A small multi-label image tagger, trained from scratch.
Data: trained on Sentinel-2 satellite tiles (TerraMesh), 72500 training examples.
Rows from block 8 of a small multi-label image tagger, named by matrix and row number. Rows with one number belong to one channel. Each number is 50 + 10 x the weight over its row's rms, rounded and kept within 0 to 99. All counts start at 0.
Before each channel's rows are labels from the 100 images, of 14848, where the channel reaches its highest value: "responds to" is what is common among them. Only what is clearly more common there than usual is listed. The data: Sentinel-2 satellite tiles (TerraMesh).
# convs1: 3x3 conv, stride 2 (model.blocks.8.convs.1.weight, 192x192x3x3, standardized in use, each kernel summed), inputs 144-191
# convs2: expand pointwise conv (model.blocks.8.convs.2.weight, 768x192x1x1, standardized in use, transposed), outputs 156-207

responds to: clouds; main land cover: trees
convs1.127:47 49 49 52 38 50 48 43 63 57 62 41 56 54 47 41 58 50 39 35 45 45 37 62 45 54 51 47 60 28 50 65 43 34 67 48 51 53 37 56 47 56 57 26 49 55 32 47
convs2.127:58 70 53 51 46 36 48 52 45 62 44 61 43 41 55 42 31 44 53 44 50 70 51 51 48 41 57 59 50 49 62 60 53 52 44 45 45 57 50 55 56 48 47 24 68 48 42 50 48 49 53 68

responds to: water; main land cover: water
convs1.48:57 58 44 46 62 64 55 50 62 51 48 31 56 36 60 35 62 50 49 55 44 59 43 47 47 60 60 66 39 40 59 42 54 47 40 63 63 38 61 52 59 40 47 51 43 48 67 46
convs2.48:50 58 41 40 39 36 35 54 41 52 43 74 74 28 39 42 74 41 41 51 49 54 44 62 45 61 25 43 64 50 47 45 53 50 67 65 42 62 51 55 39 34 63 50 40 44 44 37 61 48 59 47

responds to: main land cover: crops
convs1.186:45 54 40 43 18 38 47 62 49 58 40 54 35 58 60 50 52 48 69 44 38 50 46 56 71 57 65 51 52 67 35 37 65 41 54 57 40 65 46 36 53 64 44 56 55 52 53 67
convs2.186:62 25 60 47 40 50 38 69 57 53 57 36 41 49 76 40 51 44 38 49 51 61 40 58 45 77 34 59 34 48 63 60 54 61 54 62 54 42 46 60 50 59 43 51 57 40 50 45 39 49 44 50

responds to: main land cover: trees
convs1.76:49 43 34 30 43 41 51 39 42 53 56 61 44 31 35 43 59 52 44 57 48 43 33 54 41 29 51 37 46 39 52 38 52 51 49 38 53 54 47 38 58 51 51 45 45 64 49 43
convs2.76:72 48 40 49 24 63 55 57 53 52 50 56 57 62 60 47 35 55 35 60 46 50 36 58 37 39 55 30 60 40 33 64 55 49 68 41 67 45 57 41 55 60 38 53 47 58 34 58 61 44 62 66

responds to: snow or ice; main land cover: snow or ice
convs1.5:58 59 71 53 40 54 44 48 48 56 48 42 41 54 45 43 29 49 41 62 38 44 52 50 52 64 53 40 43 54 53 41 31 55 55 64 46 45 46 55 47 65 62 59 31 53 38 44
convs2.5:60 47 46 51 63 53 40 55 59 47 64 44 61 39 56 49 38 50 51 51 46 47 41 46 45 54 58 42 49 35 44 50 45 58 56 42 45 65 61 59 56 54 39 52 44 65 55 56 53 51 55 64

responds to: flooded vegetation
convs1.59:37 52 62 38 51 47 75 50 36 84 45 56 41 58 29 53 55 48 37 38 50 49 51 54 54 51 63 57 57 52 46 48 45 49 61 45 55 57 54 43 57 62 56 39 62 45 40 43
convs2.59:47 40 37 67 39 48 41 47 70 45 56 46 43 57 62 42 49 61 51 38 52 50 53 52 52 64 62 63 51 44 68 56 49 43 62 44 50 69 50 50 43 48 39 52 41 48 37 44 32 71 35 35

responds to: water; main land cover: water
convs1.75:17 52 63 52 48 46 52 38 51 50 37 48 37 75 59 57 49 30 34 57 40 57 48 68 42 45 58 48 46 49 54 42 55 64 64 62 48 56 85 54 42 47 39 42 45 49 54 61
convs2.75:63 53 47 49 53 60 46 32 31 44 52 50 51 65 48 50 46 42 65 43 56 44 34 35 59 65 63 51 59 29 55 50 43 44 47 44 20 41 48 62 42 57 51 57 65 52 55 47 50 49 46 52

responds to: main land cover: water
convs1.92:48 58 48 50 40 66 66 44 77 47 52 57 40 45 53 47 68 45 52 50 42 62 70 54 53 46 52 51 55 46 24 54 45 43 57 62 64 53 59 55 62 58 59 44 50 75 38 58
convs2.92:38 34 41 38 61 61 52 50 62 49 48 50 48 53 37 54 51 36 35 53 62 46 63 39 55 43 49 63 47 34 44 28 33 51 61 58 45 54 60 45 60 52 57 55 45 65 48 52 51 33 44 56

responds to: built area; main land cover: crops
convs1.116:50 47 42 62 45 35 53 56 58 37 35 46 52 38 58 40 37 43 37 54 48 47 34 38 24 56 47 47 46 27 50 70 40 39 50 38 49 54 49 46 37 40 47 38 54 59 19 65
convs2.116:63 70 49 60 41 48 53 58 44 57 58 36 38 56 51 31 52 57 50 39 42 33 44 51 58 61 64 56 57 57 49 63 29 54 49 52 61 54 48 56 42 33 55 38 46 53 59 66 46 48 45 44

responds to: main land cover: water
convs1.67:26 62 58 47 50 49 51 50 53 52 38 59 52 38 47 35 54 50 40 69 61 52 36 57 51 50 55 62 43 07 49 26 54 46 45 54 45 61 66 53 50 45 53 54 44 51 59 35
convs2.67:52 57 50 36 53 54 42 38 35 42 58 54 55 51 47 47 54 51 40 40 49 48 55 33 44 37 53 44 60 64 43 56 45 75 38 61 63 61 66 42 44 44 48 42 65 51 55 47 48 55 48 55

responds to: main land cover: trees; main land cover: water
convs1.132:61 61 59 64 54 39 47 57 53 57 63 49 51 53 57 62 51 64 67 45 52 68 49 53 73 60 58 67 60 47 42 47 45 66 76 59 76 54 47 52 54 55 36 46 57 73 49 56
convs2.132:51 55 52 47 39 52 52 45 44 47 49 42 55 37 74 51 41 50 57 50 54 34 59 50 44 46 48 34 55 48 33 39 52 38 54 54 48 53 37 38 25 46 36 51 50 58 61 51 29 41 46 39

responds to: clouds; main land cover: trees
convs1.49:57 55 47 37 25 34 51 51 34 60 61 53 41 66 26 35 41 52 61 42 40 51 42 58 37 42 38 43 45 39 59 35 48 50 55 67 48 47 44 55 40 33 48 52 50 51 40 67
convs2.49:41 51 66 67 36 56 50 52 62 54 37 49 67 58 54 48 35 37 48 42 45 68 39 55 51 62 39 46 56 45 44 50 33 61 39 57 47 71 41 38 36 52 48 67 49 59 53 40 61 45 53 52

responds to: bare ground; main land cover: trees
convs1.22:36 45 47 30 44 41 45 52 39 59 45 52 51 51 47 51 36 38 44 51 59 54 49 51 46 33 53 43 55 47 36 46 45 62 51 36 54 40 55 48 47 35 42 42 36 56 45 64
convs2.22:73 59 39 35 52 55 35 39 56 59 35 49 38 52 24 46 41 47 41 60 52 57 66 48 52 48 32 52 58 47 32 61 61 41 61 49 42 50 60 44 51 57 43 49 51 43 47 54 48 43 66 37

responds to: crops
convs1.147:66 58 52 37 49 30 52 44 60 48 49 52 49 41 40 63 47 52 33 35 49 61 66 56 38 29 62 45 52 51 44 44 53 41 63 51 40 30 52 67 54 54 39 43 52 39 54 51
convs2.147:57 53 63 50 61 60 54 66 54 39 58 42 63 52 47 34 45 47 45 60 52 54 47 47 70 42 50 43 42 55 64 32 51 35 53 58 57 56 51 45 55 46 47 55 46 48 45 49 53 74 54 51

responds to: main land cover: water
convs1.104:35 62 51 36 54 59 23 43 52 58 53 48 59 51 48 41 71 43 33 59 50 69 45 60 38 57 40 52 57 15 33 70 52 41 48 56 55 62 61 52 61 40 61 53 45 57 56 40
convs2.104:41 73 46 61 46 59 45 48 35 42 43 62 40 29 61 52 42 42 36 40 59 55 55 56 55 39 60 33 56 37 53 60 50 42 55 55 48 54 48 55 62 49 37 60 66 56 48 44 36 40 54 50

responds to: main land cover: trees
convs1.102:46 42 52 68 59 29 53 67 56 65 54 34 57 64 45 40 54 60 64 58 65 45 49 56 40 73 59 40 71 61 75 50 55 75 63 62 55 52 66 44 61 77 57 56 60 67 57 47
convs2.102:49 32 38 46 52 41 39 58 41 36 67 47 54 41 26 73 52 39 53 59 71 58 51 25 54 60 48 52 53 48 46 49 42 46 40 48 58 49 52 47 45 51 39 44 76 62 42 55 58 58 65 46

responds to: snow or ice
convs1.46:47 69 55 39 50 53 17 39 66 30 58 49 46 50 44 42 52 48 38 60 49 45 50 35 60 50 62 52 68 50 50 51 43 65 44 67 65 61 49 49 32 58 46 53 80 40 59 47
convs2.46:61 42 54 50 57 56 53 61 63 49 52 50 74 46 52 61 59 57 57 28 48 54 46 48 55 43 61 59 69 60 45 65 49 44 54 42 59 55 43 63 52 52 32 65 75 48 50 57 34 67 37 60

responds to: main land cover: trees; clouds
convs1.180:65 44 55 33 61 59 43 49 60 73 54 53 61 43 48 53 55 44 44 43 33 50 58 29 65 43 67 68 56 44 55 64 68 48 53 52 51 49 53 62 63 63 52 67 51 59 49 59
convs2.180:72 52 53 46 48 38 41 44 44 53 47 23 45 59 56 59 50 52 44 57 39 59 42 52 55 58 46 42 51 45 45 54 43 73 51 60 41 56 48 48 45 52 37 44 46 49 67 29 41 49 29 66

responds to: crops
convs1.163:40 50 62 52 75 50 65 43 49 45 59 61 42 50 49 41 55 45 42 54 40 62 45 47 46 64 66 51 44 57 52 74 57 62 56 61 47 68 43 58 69 49 55 59 55 42 48 52
convs2.163:40 58 50 44 47 58 60 31 44 46 62 53 45 41 47 47 49 52 49 48 53 55 28 43 52 56 52 64 37 44 25 67 45 41 47 50 53 60 41 43 50 58 40 41 57 44 43 50 44 60 49 45

responds to: clouds
convs1.88:39 50 54 64 66 55 44 41 42 42 53 54 53 61 54 51 65 60 45 33 46 36 54 60 52 33 74 58 55 54 76 55 49 58 62 61 42 53 50 39 63 51 62 53 49 61 60 64
convs2.88:40 47 73 57 63 76 58 59 74 40 45 51 67 66 25 60 42 37 56 32 51 54 59 43 57 45 42 41 61 54 49 40 56 52 52 51 62 69 48 43 46 50 43 38 64 56 52 49 51 47 35 63

responds to: main land cover: trees
convs1.177:44 50 56 60 67 40 63 51 64 58 53 63 58 59 42 70 49 34 59 40 48 54 58 56 43 53 46 68 56 57 61 49 48 65 51 48 53 45 57 45 64 61 61 56 68 54 56 54
convs2.177:59 57 70 59 56 49 39 42 44 57 45 57 55 55 30 54 52 47 55 63 37 49 50 67 56 49 53 47 55 44 41 64 53 36 42 61 65 57 42 52 33 53 55 55 55 54 59 47 37 48 60 50

responds to: clouds; main land cover: trees
convs1.103:50 31 38 46 49 49 24 76 48 46 37 52 58 39 61 56 44 64 48 35 55 48 52 39 51 51 42 53 62 70 56 47 39 41 57 46 49 67 43 61 51 52 48 63 45 67 44 57
convs2.103:46 56 50 58 45 51 44 63 48 58 43 53 50 54 53 56 48 47 45 54 49 67 46 61 44 41 61 39 59 43 64 21 36 57 49 56 60 45 58 55 53 42 49 55 41 45 52 45 56 47 79 49

responds to: snow or ice
convs1.181:30 52 36 47 67 44 53 58 56 43 36 43 44 41 54 55 44 31 50 48 66 38 37 47 54 38 51 50 52 34 52 64 57 39 57 51 48 46 52 68 51 59 52 47 59 37 56 38
convs2.181:45 59 66 49 42 61 63 54 56 61 47 57 57 63 26 48 54 57 58 56 40 48 59 42 42 37 62 75 51 42 66 56 38 52 31 70 53 46 50 44 48 55 40 58 55 69 33 38 67 58 41 50

responds to: snow or ice
convs1.12:37 50 53 61 63 52 70 59 48 50 45 47 48 35 47 44 49 53 67 46 42 55 34 53 47 59 48 54 39 61 58 72 24 54 51 52 49 48 38 48 64 45 44 58 53 65 40 39
convs2.12:66 37 53 47 44 45 55 43 43 65 42 61 44 41 52 46 63 59 46 56 49 51 56 50 61 52 54 67 55 50 41 55 44 29 52 43 62 45 40 52 59 50 64 49 51 44 42 41 51 53 51 52

responds to: main land cover: water
convs1.98:48 54 46 46 27 53 40 42 66 45 66 52 37 34 26 39 54 50 52 47 63 40 36 49 45 44 50 52 61 59 71 66 34 39 48 43 56 53 54 45 51 58 43 50 43 41 50 42
convs2.98:51 42 42 38 50 35 33 42 37 34 53 52 38 56 40 50 27 51 42 43 45 50 36 44 45 54 51 51 63 60 56 56 56 41 45 68 61 56 57 34 37 48 41 40 36 61 41 44 57 52 51 35

responds to: snow or ice; main land cover: snow or ice
convs1.111:49 54 46 43 30 61 36 50 32 40 38 58 45 58 47 34 48 66 43 44 43 55 34 60 46 45 66 49 60 52 42 36 51 53 48 61 60 44 54 43 43 47 51 48 63 60 54 41
convs2.111:46 51 61 51 60 48 45 37 54 60 46 36 46 40 58 47 50 37 60 43 19 42 61 52 54 57 49 48 49 57 28 54 60 40 71 48 31 57 49 47 64 51 50 49 52 59 50 45 58 43 28 47

responds to: snow or ice; main land cover: snow or ice; clouds
convs1.2:50 52 46 44 47 31 48 50 56 65 42 52 49 62 62 39 51 42 51 50 53 40 55 59 50 47 45 62 51 44 45 42 31 53 59 60 55 48 41 45 37 37 50 41 53 57 43 62
convs2.2:48 77 51 44 68 48 61 39 33 61 56 47 46 45 42 52 48 52 46 49 27 49 40 39 19 50 49 51 50 50 56 55 59 57 57 35 55 43 56 52 45 49 49 52 43 51 63 40 36 29 65 59

responds to: main land cover: trees
convs1.174:47 52 54 46 57 54 45 39 71 52 62 49 63 54 53 40 57 40 59 48 64 51 65 52 61 39 61 64 54 58 58 59 51 55 61 52 57 52 57 66 54 53 77 46 49 55 55 41
convs2.174:42 48 40 47 49 49 56 57 35 54 61 37 59 41 54 60 42 49 51 67 42 51 54 47 58 72 40 54 49 38 45 37 53 44 50 56 57 51 38 48 44 49 50 49 19 41 51 60 54 44 33 53

responds to: clouds
convs1.6:55 46 50 48 31 63 65 48 45 50 42 54 43 81 51 84 59 45 40 49 67 50 66 64 53 49 48 41 63 57 48 57 51 46 48 40 59 59 51 52 51 54 72 54 55 51 54 37
convs2.6:38 58 45 67 47 61 59 48 43 23 58 37 51 56 44 58 46 49 61 34 41 45 55 65 40 65 48 64 44 46 46 66 58 40 45 52 62 61 47 60 42 52 46 55 47 45 56 50 58 43 67 24

responds to: clouds
convs1.23:34 56 50 42 37 42 47 42 37 45 43 48 65 59 39 50 58 63 55 54 54 44 70 40 67 57 58 49 60 51 50 58 34 51 59 62 58 62 63 71 49 52 72 51 49 55 53 41
convs2.23:49 42 42 44 51 45 55 51 60 43 47 46 54 43 51 47 48 55 44 24 59 58 56 47 44 35 47 57 43 52 60 50 52 56 71 38 35 47 29 42 44 60 53 36 42 52 59 59 51 54 57 57

responds to: main land cover: water
convs1.25:27 68 46 58 50 32 62 55 57 63 58 46 44 50 29 45 46 57 62 53 51 49 52 51 79 35 35 62 29 63 62 52 60 75 55 41 45 53 40 44 51 47 44 56 48 41 44 50
convs2.25:53 44 55 59 47 52 51 30 63 46 53 55 46 46 64 52 60 42 45 44 30 63 42 60 33 46 41 58 50 43 47 48 48 50 54 49 67 57 36 52 48 50 52 49 41 44 44 24 48 50 54 57

responds to: clouds
convs1.32:45 54 52 43 67 26 42 34 49 52 49 32 39 40 48 54 39 45 22 46 54 46 53 32 66 39 61 48 50 57 60 52 56 36 63 32 55 48 51 44 41 53 50 47 41 49 36 55
convs2.32:77 49 54 40 44 46 59 34 24 59 49 67 62 57 41 50 66 57 50 41 40 58 53 65 43 52 52 56 43 53 47 40 40 42 48 52 52 67 64 32 55 46 53 47 35 65 39 52 53 56 56 49

responds to: snow or ice
convs1.37:49 56 51 45 46 50 51 70 59 39 64 66 59 54 44 53 44 54 40 32 55 44 52 62 60 42 63 66 52 53 65 66 58 52 55 71 28 50 52 43 75 43 44 49 57 45 33 57
convs2.37:46 46 54 53 47 57 59 42 41 41 43 34 30 48 48 64 45 67 54 45 34 35 52 53 46 48 42 51 52 61 41 48 51 16 35 61 44 60 42 48 48 55 53 44 46 56 62 48 55 47 40 59