Weights of a small multi-label image tagger: 32-pixel images.
Rows from block 7, named by matrix and row number. Each number is 128 + 32 x the weight over its row's rms, rounded and kept within 0 to 255. All counts start at 0. Numbers have three digits each. After the name is the row's rms in percent of the matrix's.
# convs1: 3x3 conv (model.blocks.7.convs.1.weight, 96x96x3x3, standardized in use), inputs 48-55, a 3x3 kernel for each
convs1.4 096:171170163119113154119109120124097077131154133102087083119081089150152119139168142127135090156163143148162121082145138047112118099104082092120107108145143094158088100064105100140129178131126151121099106089131068056061
convs1.5 097:121111167131116140116135183161113138085126148141146134115124131101143105110130064121136106171105126184130130088098109092096133083151141093100137120160162129155153162123173049058089127195156114082180125026074138123153
convs1.6 101:114121108127115131139128136184163140138123116147111109073092086118122139143111102086106138111075107112124077111110107089124116080146108123132089119095088134150115057083074202193062221186193075103169133136141120148169
convs1.7 099:111144153128121110160152125074093088093144109147123102175149138132127117128083126151141147121136136073086127101132141186167115138104100151118152140130098135113113114154210244093147153136044156107142188164155110158145
convs1.8 098:130111101096101102125130114134121148100102102117083103181148164117130094142161134146168159104139125132142121136146163094136191045104143129186166130109215141165174169151168193165186115137150150091086108057052131120118
convs1.9 101:196177145128157164237141194117081055082076098107066124100084119076091191103121108081074060147100143121097149127084122129115151140125157166169140130125109098172166128117098148125108180171100150166139122174206118151153
convs1.10 101:136096158130087214137127155135119174119094135156189168135139125106130132118110112126153139129117126160146145078146124135065111115115120132117160138078139142136118079099069122132255170105223126124141125127171151144123
convs1.11 102:119137151139158161144112110118128101083118132080075070117087068106121106187173172166153128126139169166197112105104133115106161157180218123067079137090073116208176091056084109076130120173128107168171165164131129167122
convs1.12 100:106154173086121138141121159108124126126120115140116107172161151129134190183194201144158192142156159141143124101145172114134190157132115107161177054127187168085139110114148089090132108100129154172214143194170164165181
convs1.13 097:141119124145148115060140123113119116111091116111116098178116079126096070140132080127122117116091100140056105127140141162137123162125123087126099105123141134099126236188060093146183033086123105143088109116109122133152
convs1.14 104:100149137093077093127119098153141119119091119138110158103094124103115108111115119120137118122106132153157153158155153168144144162178171127115140120147139103070131146255234076134156097102191135159127109109070149129078
convs1.15 103:125158109201140197180132165116097079123105105147120130114115117083100094079145146158143149157154167118128160139172141126128175093090139148090134125157134096102129115080092171062204161166156130143111148160142088093107
convs1.16 098:133137109116134128132137115097133117134148124146146158127123134117115081114167121129154142145163174136179177177181123213169167173157138166193125154164095096141102101110107127102120111094123109107105165171103134201147
convs1.17 107:124110138160117145126145124135101122149075139122131111111052079057061042099118098116108151130095202086089126131160091163151132145166149123091062079124065141149099090103124177174122076091129122191177115188183158115095
convs1.18 096:155151137174125083193151130086133118137126091173129178086094120119100149087066081118124122103154114140130119146136152129154118123112091094131132148088106116134147095064109155153145130129163121163131185144159146165187
convs1.19 109:116121124075154132143165136102136168097114133146070100148156133134067153125135089098137116106086103115082100095165119147158066161151096113130066131108049115117096117125140089131101161102093167135117182212135129169116
convs1.20 100:112154117121117136114124100112140096039107104084095099131162174176166163137137167129128144132145129162143139067093103107108120123146136108080154097109134102081097098161145134125136103073055122134137125136136160143182
convs1.21 106:170125143122153127092082107115095088106077090105093089116162134110174106111139118172170092133166066129123047114133089122140090119126074118105071084110099097127119120089111115116162117112121161208133136149104157128110
convs1.22 098:103110090149084120112128094079104104094139115127141169078117123106098091107042087131085104115122099080075098158101070141103104138114062172144144164090098187139085157196158113063163104106070118162138118140142145170176
convs1.23 098:166111120151085106114120114138122148121111071102138101203196147170128134166134154188217151120159194161125111107117146142114123154184123125073190087084109143121169053128128109139098117090091137133166112127143135145140
convs1.24 094:160136144157171167141079096092099105095042114104122126103131132140139166096136156123127108133120131144183153105172152124117117128114096215148158183142130127105093119146152089143131115165118077096128075075152117151153
convs1.25 102:179100121114145148161159174127088117091146232108179205158104097125202186171155178119118093128136195127137145137158115127133131104092091152150137138137221110181186167110122134128147155108104076098122139141172126105161
convs1.26 098:075063092115130092120146083081133120085161144093128095128127165119149156096094060114076134101125085129070054144160145131125089148133156114111126120140116118115152174157158167150128144138159112098121134131181088132102
convs1.27 097:137097080082112105107143111162102099136102078124147107149119109144151118100095110105103112072112052111111099118104076122144117144160180104100090107110145108165160111121135099099047143085145086123111078136119076089125
convs1.28 098:104128081149141128107095167132131156143108127135144147131101112162135105165094140129136129112148123102095118147108084104132096090097069115145180135115096130128211106135109178229173131102137103188106095096113091095092
convs1.29 099:130117147150146136115174162113101066111133112117125112092080083099087098129095104104146135129137219149188151134108192119099138134158115109133134083087130150056105124083093101102125116145088114127091146114076170123101
convs1.30 103:142122162137131141187166130140132134122129079115091133163164179116150094113117158126122135120117111121133142127119141126113156180185192140082116145116081103123121156142154110141204149173138120143108135123096132112076
convs1.31 096:118119109172124133182131100162162130170121164209112145138094093172136126138096137110128143109092137112143134118119127145151161119095121082162098151106087149174162091126119083106133139150112129084083096105118070119106
convs1.32 095:101120098091126072150138110091155141100154097068059090104131122101112127124116142182136116177129112147135108127122123152135118162097128117058089111101064112064034154150139109156108114102085170129135150146119140154124
convs1.33 091:114145147122133128126164135080064118094081116050069104133122117115146146120104088123132145133105133131133134140167124135154131111165135139079145162140108130117077115147116138140134119064103170209126118130076088113104
convs1.34 099:145168138150153109155104099114141124137145110133129122079084082069049119090118125162182158111108126161066097129174092093094116115046056207180158112132121080117161125106136168192165138141183128158128115124121110097082
convs1.35 088:137147216134149148144169105139131115126115106117079098136108132145148129147153137126107148127130142118069117126094084185101241094132158125155134146115114115135128115126078129129133154145111150158136142126113149165134
convs1.36 094:242159118163128105137088122129112110108076057108109121127103120131114167126144186128135108143094108111109154127143135153141147099109181150146111129158119062114071123091187146128113154131134099081143090115170116146157
convs1.37 101:147161175147186206150156134074143110096116154169168182136101139101110141126054077100170143193163196158125100102099111158141112087104135112100117130132137137152045106157124064093117073118069137101072126121184075130113
convs1.38 096:098141136112127128131136147077090077119111097086073137193193151193163164150174103128091152180146125200146192120161114106144121157191169072088119095137116097130092166138151099137090150122116105073103121134120121106117
convs1.39 095:079073086116116116165116145134119117119115136117108127125133136097125079091060064130139108139133119195143072092048088126065110147134120133149108154155119122130107144134071134143116113059124091186134103030143080109111
convs1.40 102:104148143109182161160163120154137137126169158178140135130142155169144118165121097107100144116094124153094141112173199078133124109110103171134162159179117099119112194161220187146118101134128092090147118074093126118113
convs1.41 090:150129125164113180071157125108133145136078137084169182158116138127091122095138181144162127147126148157160139108122151111148176115153122108079162093129145120154128142085071124131092128138102120104134113122123132129139
convs1.42 101:176175161179102148124104155199178131192072052147102118121097128156091162200115118175168102162147090180129088136161108123098127104113143123143222139139161130092134078094169181145142124144125116132096116120101109108097
convs1.43 100:153083116140143123139115109104062106080136063126083080103087139113119103070080134134157143101161136066138127127157118151091106156115101125126125093140171138133141107105097104187118132102096110115123155129171158093141
convs1.44 104:069130095114125150159205192108130113097133147169123111151178157198143136219227151135154145130121067166117123105134170105078185125091150133126193112140164164125177110136100105124147092173128115104116140034112141130078
convs1.45 101:083093091116147116113096111110158103139190122123114114103144164114148128103102112104119120151179102121155124118086117067058120137151152062066069092091090091147062077056105037113096080069103105125105087141102121148114
convs1.46 097:118107136146112092082115107107111156125048115139123162156151167127160138073106124124156120178104150141132135161075197102029168140076120167180120102109097158099067136123126147103170130119154134108113161128114150098097
convs1.47 099:156080126078141109131128131147086094178100076091037109131140083132090083157110104104080095130114102100156108131176110140121183119101148122158157108112134106157112102162117153140140138109192143147087141096140125109111
convs1.48 100:188176152179114174124101118131176131139191094124139139156162117126164130102120134127161131116094136122104134116106101091127104132120109187140160118152156118140132131146147185112151094153064118131131137119162151136109
convs1.49 102:111157143093138152153121154192228213204193175181157186131154151158168160193207186130152139150152164121161122126094082145142118074084068102079093093113168116119119143162184134135120131161133135144101171160161095145160
convs1.50 105:108109140082115141143121150119139134107147116146165121137092092176153160109124091114119054108106108133166121137147151099129126176149161170105124149143121176131168095104065104123132058081096166164143129162124095083099
convs1.51 105:094125084082092097097070143100140147137149151115119161185117138164117105114126117193105133138111109161122130128135098108108119118098158094125100091139113101103139109120133117133201156154126131149150105135139161123153
convs1.52 096:098106127096111105120071102153143158102099087110066147166173145157131146143094105045153156094098153120104119094089115091116088100086114088105182165122199158098155160113149102114155129068089119170156177169119136131132
convs1.53 101:173203123120149105137106158117129094129138156121140087122119119157102128123113093095140165100101127151132139108146103144102157101113111134116124062201186129071077087068047113105082100107146085169151162115143136113105
convs1.54 099:111108099121093112146130137109112137202144196178167147079086089117075099134196186112137135104097139081106097151136134175138153110131136156105132088068090134121122177100120134077120166113130147129124124143120125116154
convs1.55 107:089125118132152108153176167138171142172068132135190074143093140126081073164121105101069108184172091143114126152152112127189154123112125105106126106118137124098166088095050179164116183148168105115096190120127142105127
convs1.56 099:136200142116134123140132157133083091116108100125128126112146107114121096117150074164194181106119132140171073079077100117117121106042149098134191124108158105112179124120153124091053146126099173173127134139130097160147
convs1.57 092:161128166176198132174157139156124158130155170135141118081131163116135131151166166112099125113113122146099123136152109123157159091062102125132171142161215143164189173149174156212159166137136123164125164122116155183163
convs1.58 102:150158154131157161142171146138126124087133163140164150147063141161100124163097197173155166133149143145176150201125132129141095138151111132120059140118071107153101100070110060118110114134168143130123128136133098154084
convs1.59 105:143185166138128131127164152193159169050165146021103061155110151170091154091085099096182146120162103123126092094130136160108103141077074098113067188099157144128147191120116124180107106117142140149133118163138087102117
convs1.60 101:113122142115103181138156127134097110133141114112117086100140141145152128109107169120095103118102124157157133120099102096073133106131108116097097148104046137102041186170215182100221182102112151125124114155098128128120
convs1.61 104:122140090130108148101095081121131111132156116109157135121162115147118112137110141133125090152063075145154160148131085179141086133139080125091101143050079132104116130107102118116114138173171183147136097103136121107134
convs1.62 102:153119083146140113159162095145149125136120169082141086165103126166150149135122156070143107131129141144142128120124113104101121123111095156145126095120148154192173118084157088087159203157206145115130104156175081124159
convs1.63 099:129122138110100129148177152089121135098122155092117122079132123180195152097145106097072078101083100113110117087123120137135102127140162178135150114175134116134133089049152121128158181217243152113122137092120123148177
convs1.64 103:142113093150123093181145142114135077137132082121164098075118143084095130113107115169115119117108153130145134090147107094089122055156125119100138130091062068178103131110140122126214122165177123088150099066145099110174
convs1.65 103:154179119106105128100149171175125093126107148164116156107125106124110140155107087104123097093086136140142114129136109126081140052138168167131143131108071118129145113118129057101086079037102146094126154110065133115085
convs1.66 102:145121131115095137124108093055115130107118164136195144107148148097107135100087088132158144101158155119150121158141126158121134153136157134138159151126145146125123138180150136109127088093086155130160178094132123112110
convs1.67 098:131149186134107102127108091130097128135113087116105100126096115166182129133143125122135109098116159097103136119223179141121126183142128120160172149114032136119135151117168101149140096153146154151175139092127135113114
convs1.68 101:137140171122127127108080083154163162093079096045088057123126129113161146096134109152174158098114136054072101086085081089072107115061023117169202151138144111088103031052116101124125064081076171164191147115135104112099
convs1.69 100:116157129142148156185134212183206128186112086132101132165077074152143102127117115138097128168108135156169140157133144111093112142124103133169178173158174129141121090038077128075063096089145129102143140178212070092147
convs1.70 102:116131136146124169084058084165160134111123118130088115135179163142143176093140196130088084067073085150064091073076099077111132116140144099104121076090147086128148175152165132136135120122122126099104179104112126119098
convs1.71 100:138101101088142138084079104148089108185111119135113131125125112157157107131148112135136130155108120138163139130156172091183142108118147179124137143116123102089042146147142144137127114098186107135106101126126114121127
convs1.72 106:163118117134113180147147117137161111069102170170150113189063102151145133112128093115120128098151165082171113072119126156075074193122121138166168163165201183111152178178099060064154149137176131176141115173148142072139
convs1.73 099:169100105149114094148144145156148100164134121111058077123135140132118135066142120110067099118085110113107085116123146099107084131069180106138133088119145146180174149084160094071149144152193089143107186174170171147141
convs1.74 100:107090169147151103191166136099083102081108123160189163093122155147126137078131139133097142156137138180198115136141106100101082152159098117123185146122212134142202127139131090112075096155148122148154158108135131134121
convs1.75 108:161172153104095132102083110087104162176152193127138203144177122162149152176150134138112091119173159151145126184121129172142129129096104136079048112088082090091064100127147113128133134098002174136111129078120105072108
convs1.76 101:123141101150129106093103111115133107144108161155115127113098123078113129166145131142139107147152163113123154131163093128132133116103118151123056132158132088135155107145082121162116104141100142129110140111161120136160
convs1.77 100:107151108115107093097098077145081175116091122113133139127153171148128174204175142122156169167116114108075061114095036091103090073109107082124149111163138116175120099086076127113090099115094161118152154143171120105127
convs1.78 100:100117115150118131148109118131179137127090139121102100199158119255151213163139140112130136130133154162143170120103114128103151154126159106079096109113111130094152132127146143098136156126115118130153130103108142126145
convs1.79 103:071099076085185056153083068106092168111135099133093118070138092105110143115105101129097144135133121099126090105188129121160137088116095085084148102165200134126123129124134128165143184111103167140118112112112111112116
convs1.80 096:115091161133097136086088069085078126066071087069064084155122119144101139141118094154134138078102106104090126165142088149116136176106111148143085168107124200162124143148130097110102171125152095142130093068087133115110
convs1.81 094:108090156165135122129124102117127080121141081097089098214131188134160123213126114115071110135122086124117112082095096102176114076067163122195125196176123130143149142133215208184193154096129110099125101075116126143137
convs1.82 095:150126160147144113076077073119120108144145144109145075115124082164167163114175129091142154134130101082094153110138201076127191124153126131103095128158061137150120084089137100110145141091151136141166151094117120137132
convs1.83 104:141145186112112077173143157144109114113131094077174162129120120100132135119101118134125083089067120125117149151145126086103134104112205163124092120087102175132126093127107147157137113162142130109173125140138105142151
convs1.84 099:179137132160137138158085139079105116114091165136129154123097136134155120136152094108125092107099116109154107135135178126094116194123135097109103068133111045094092086075130146171143218148190164119126131122164097147131
convs1.85 102:143117131125123153066131086186168171138068176127081161123134164119144103135120138135159111143159121113133117130117137072083128124187138142123120102145181130182109187137109075182129078098120150106090127113093168171126
convs1.86 098:112122125107129134177177158131141116111156105138162151124103119128134148150121090115116178152137156123143170116125113096102115092122133102141129113097110109137171151179183142148172171185200079129168090067146141081119
convs1.87 103:078096095116118120129144160110098099098078100071080104108114098104082065154151110127112107106087137132106125106086116131141088095091138123122133131110087125139116122151093099130113132180181128127132090111084144171143
convs1.88 101:135149119213122150173143119121119160192133144164201223098134073146196151132134123106115090191142163151091130138106149131095132115117096137128095155114083120110140160053105132183094135085091145145156147143168118116078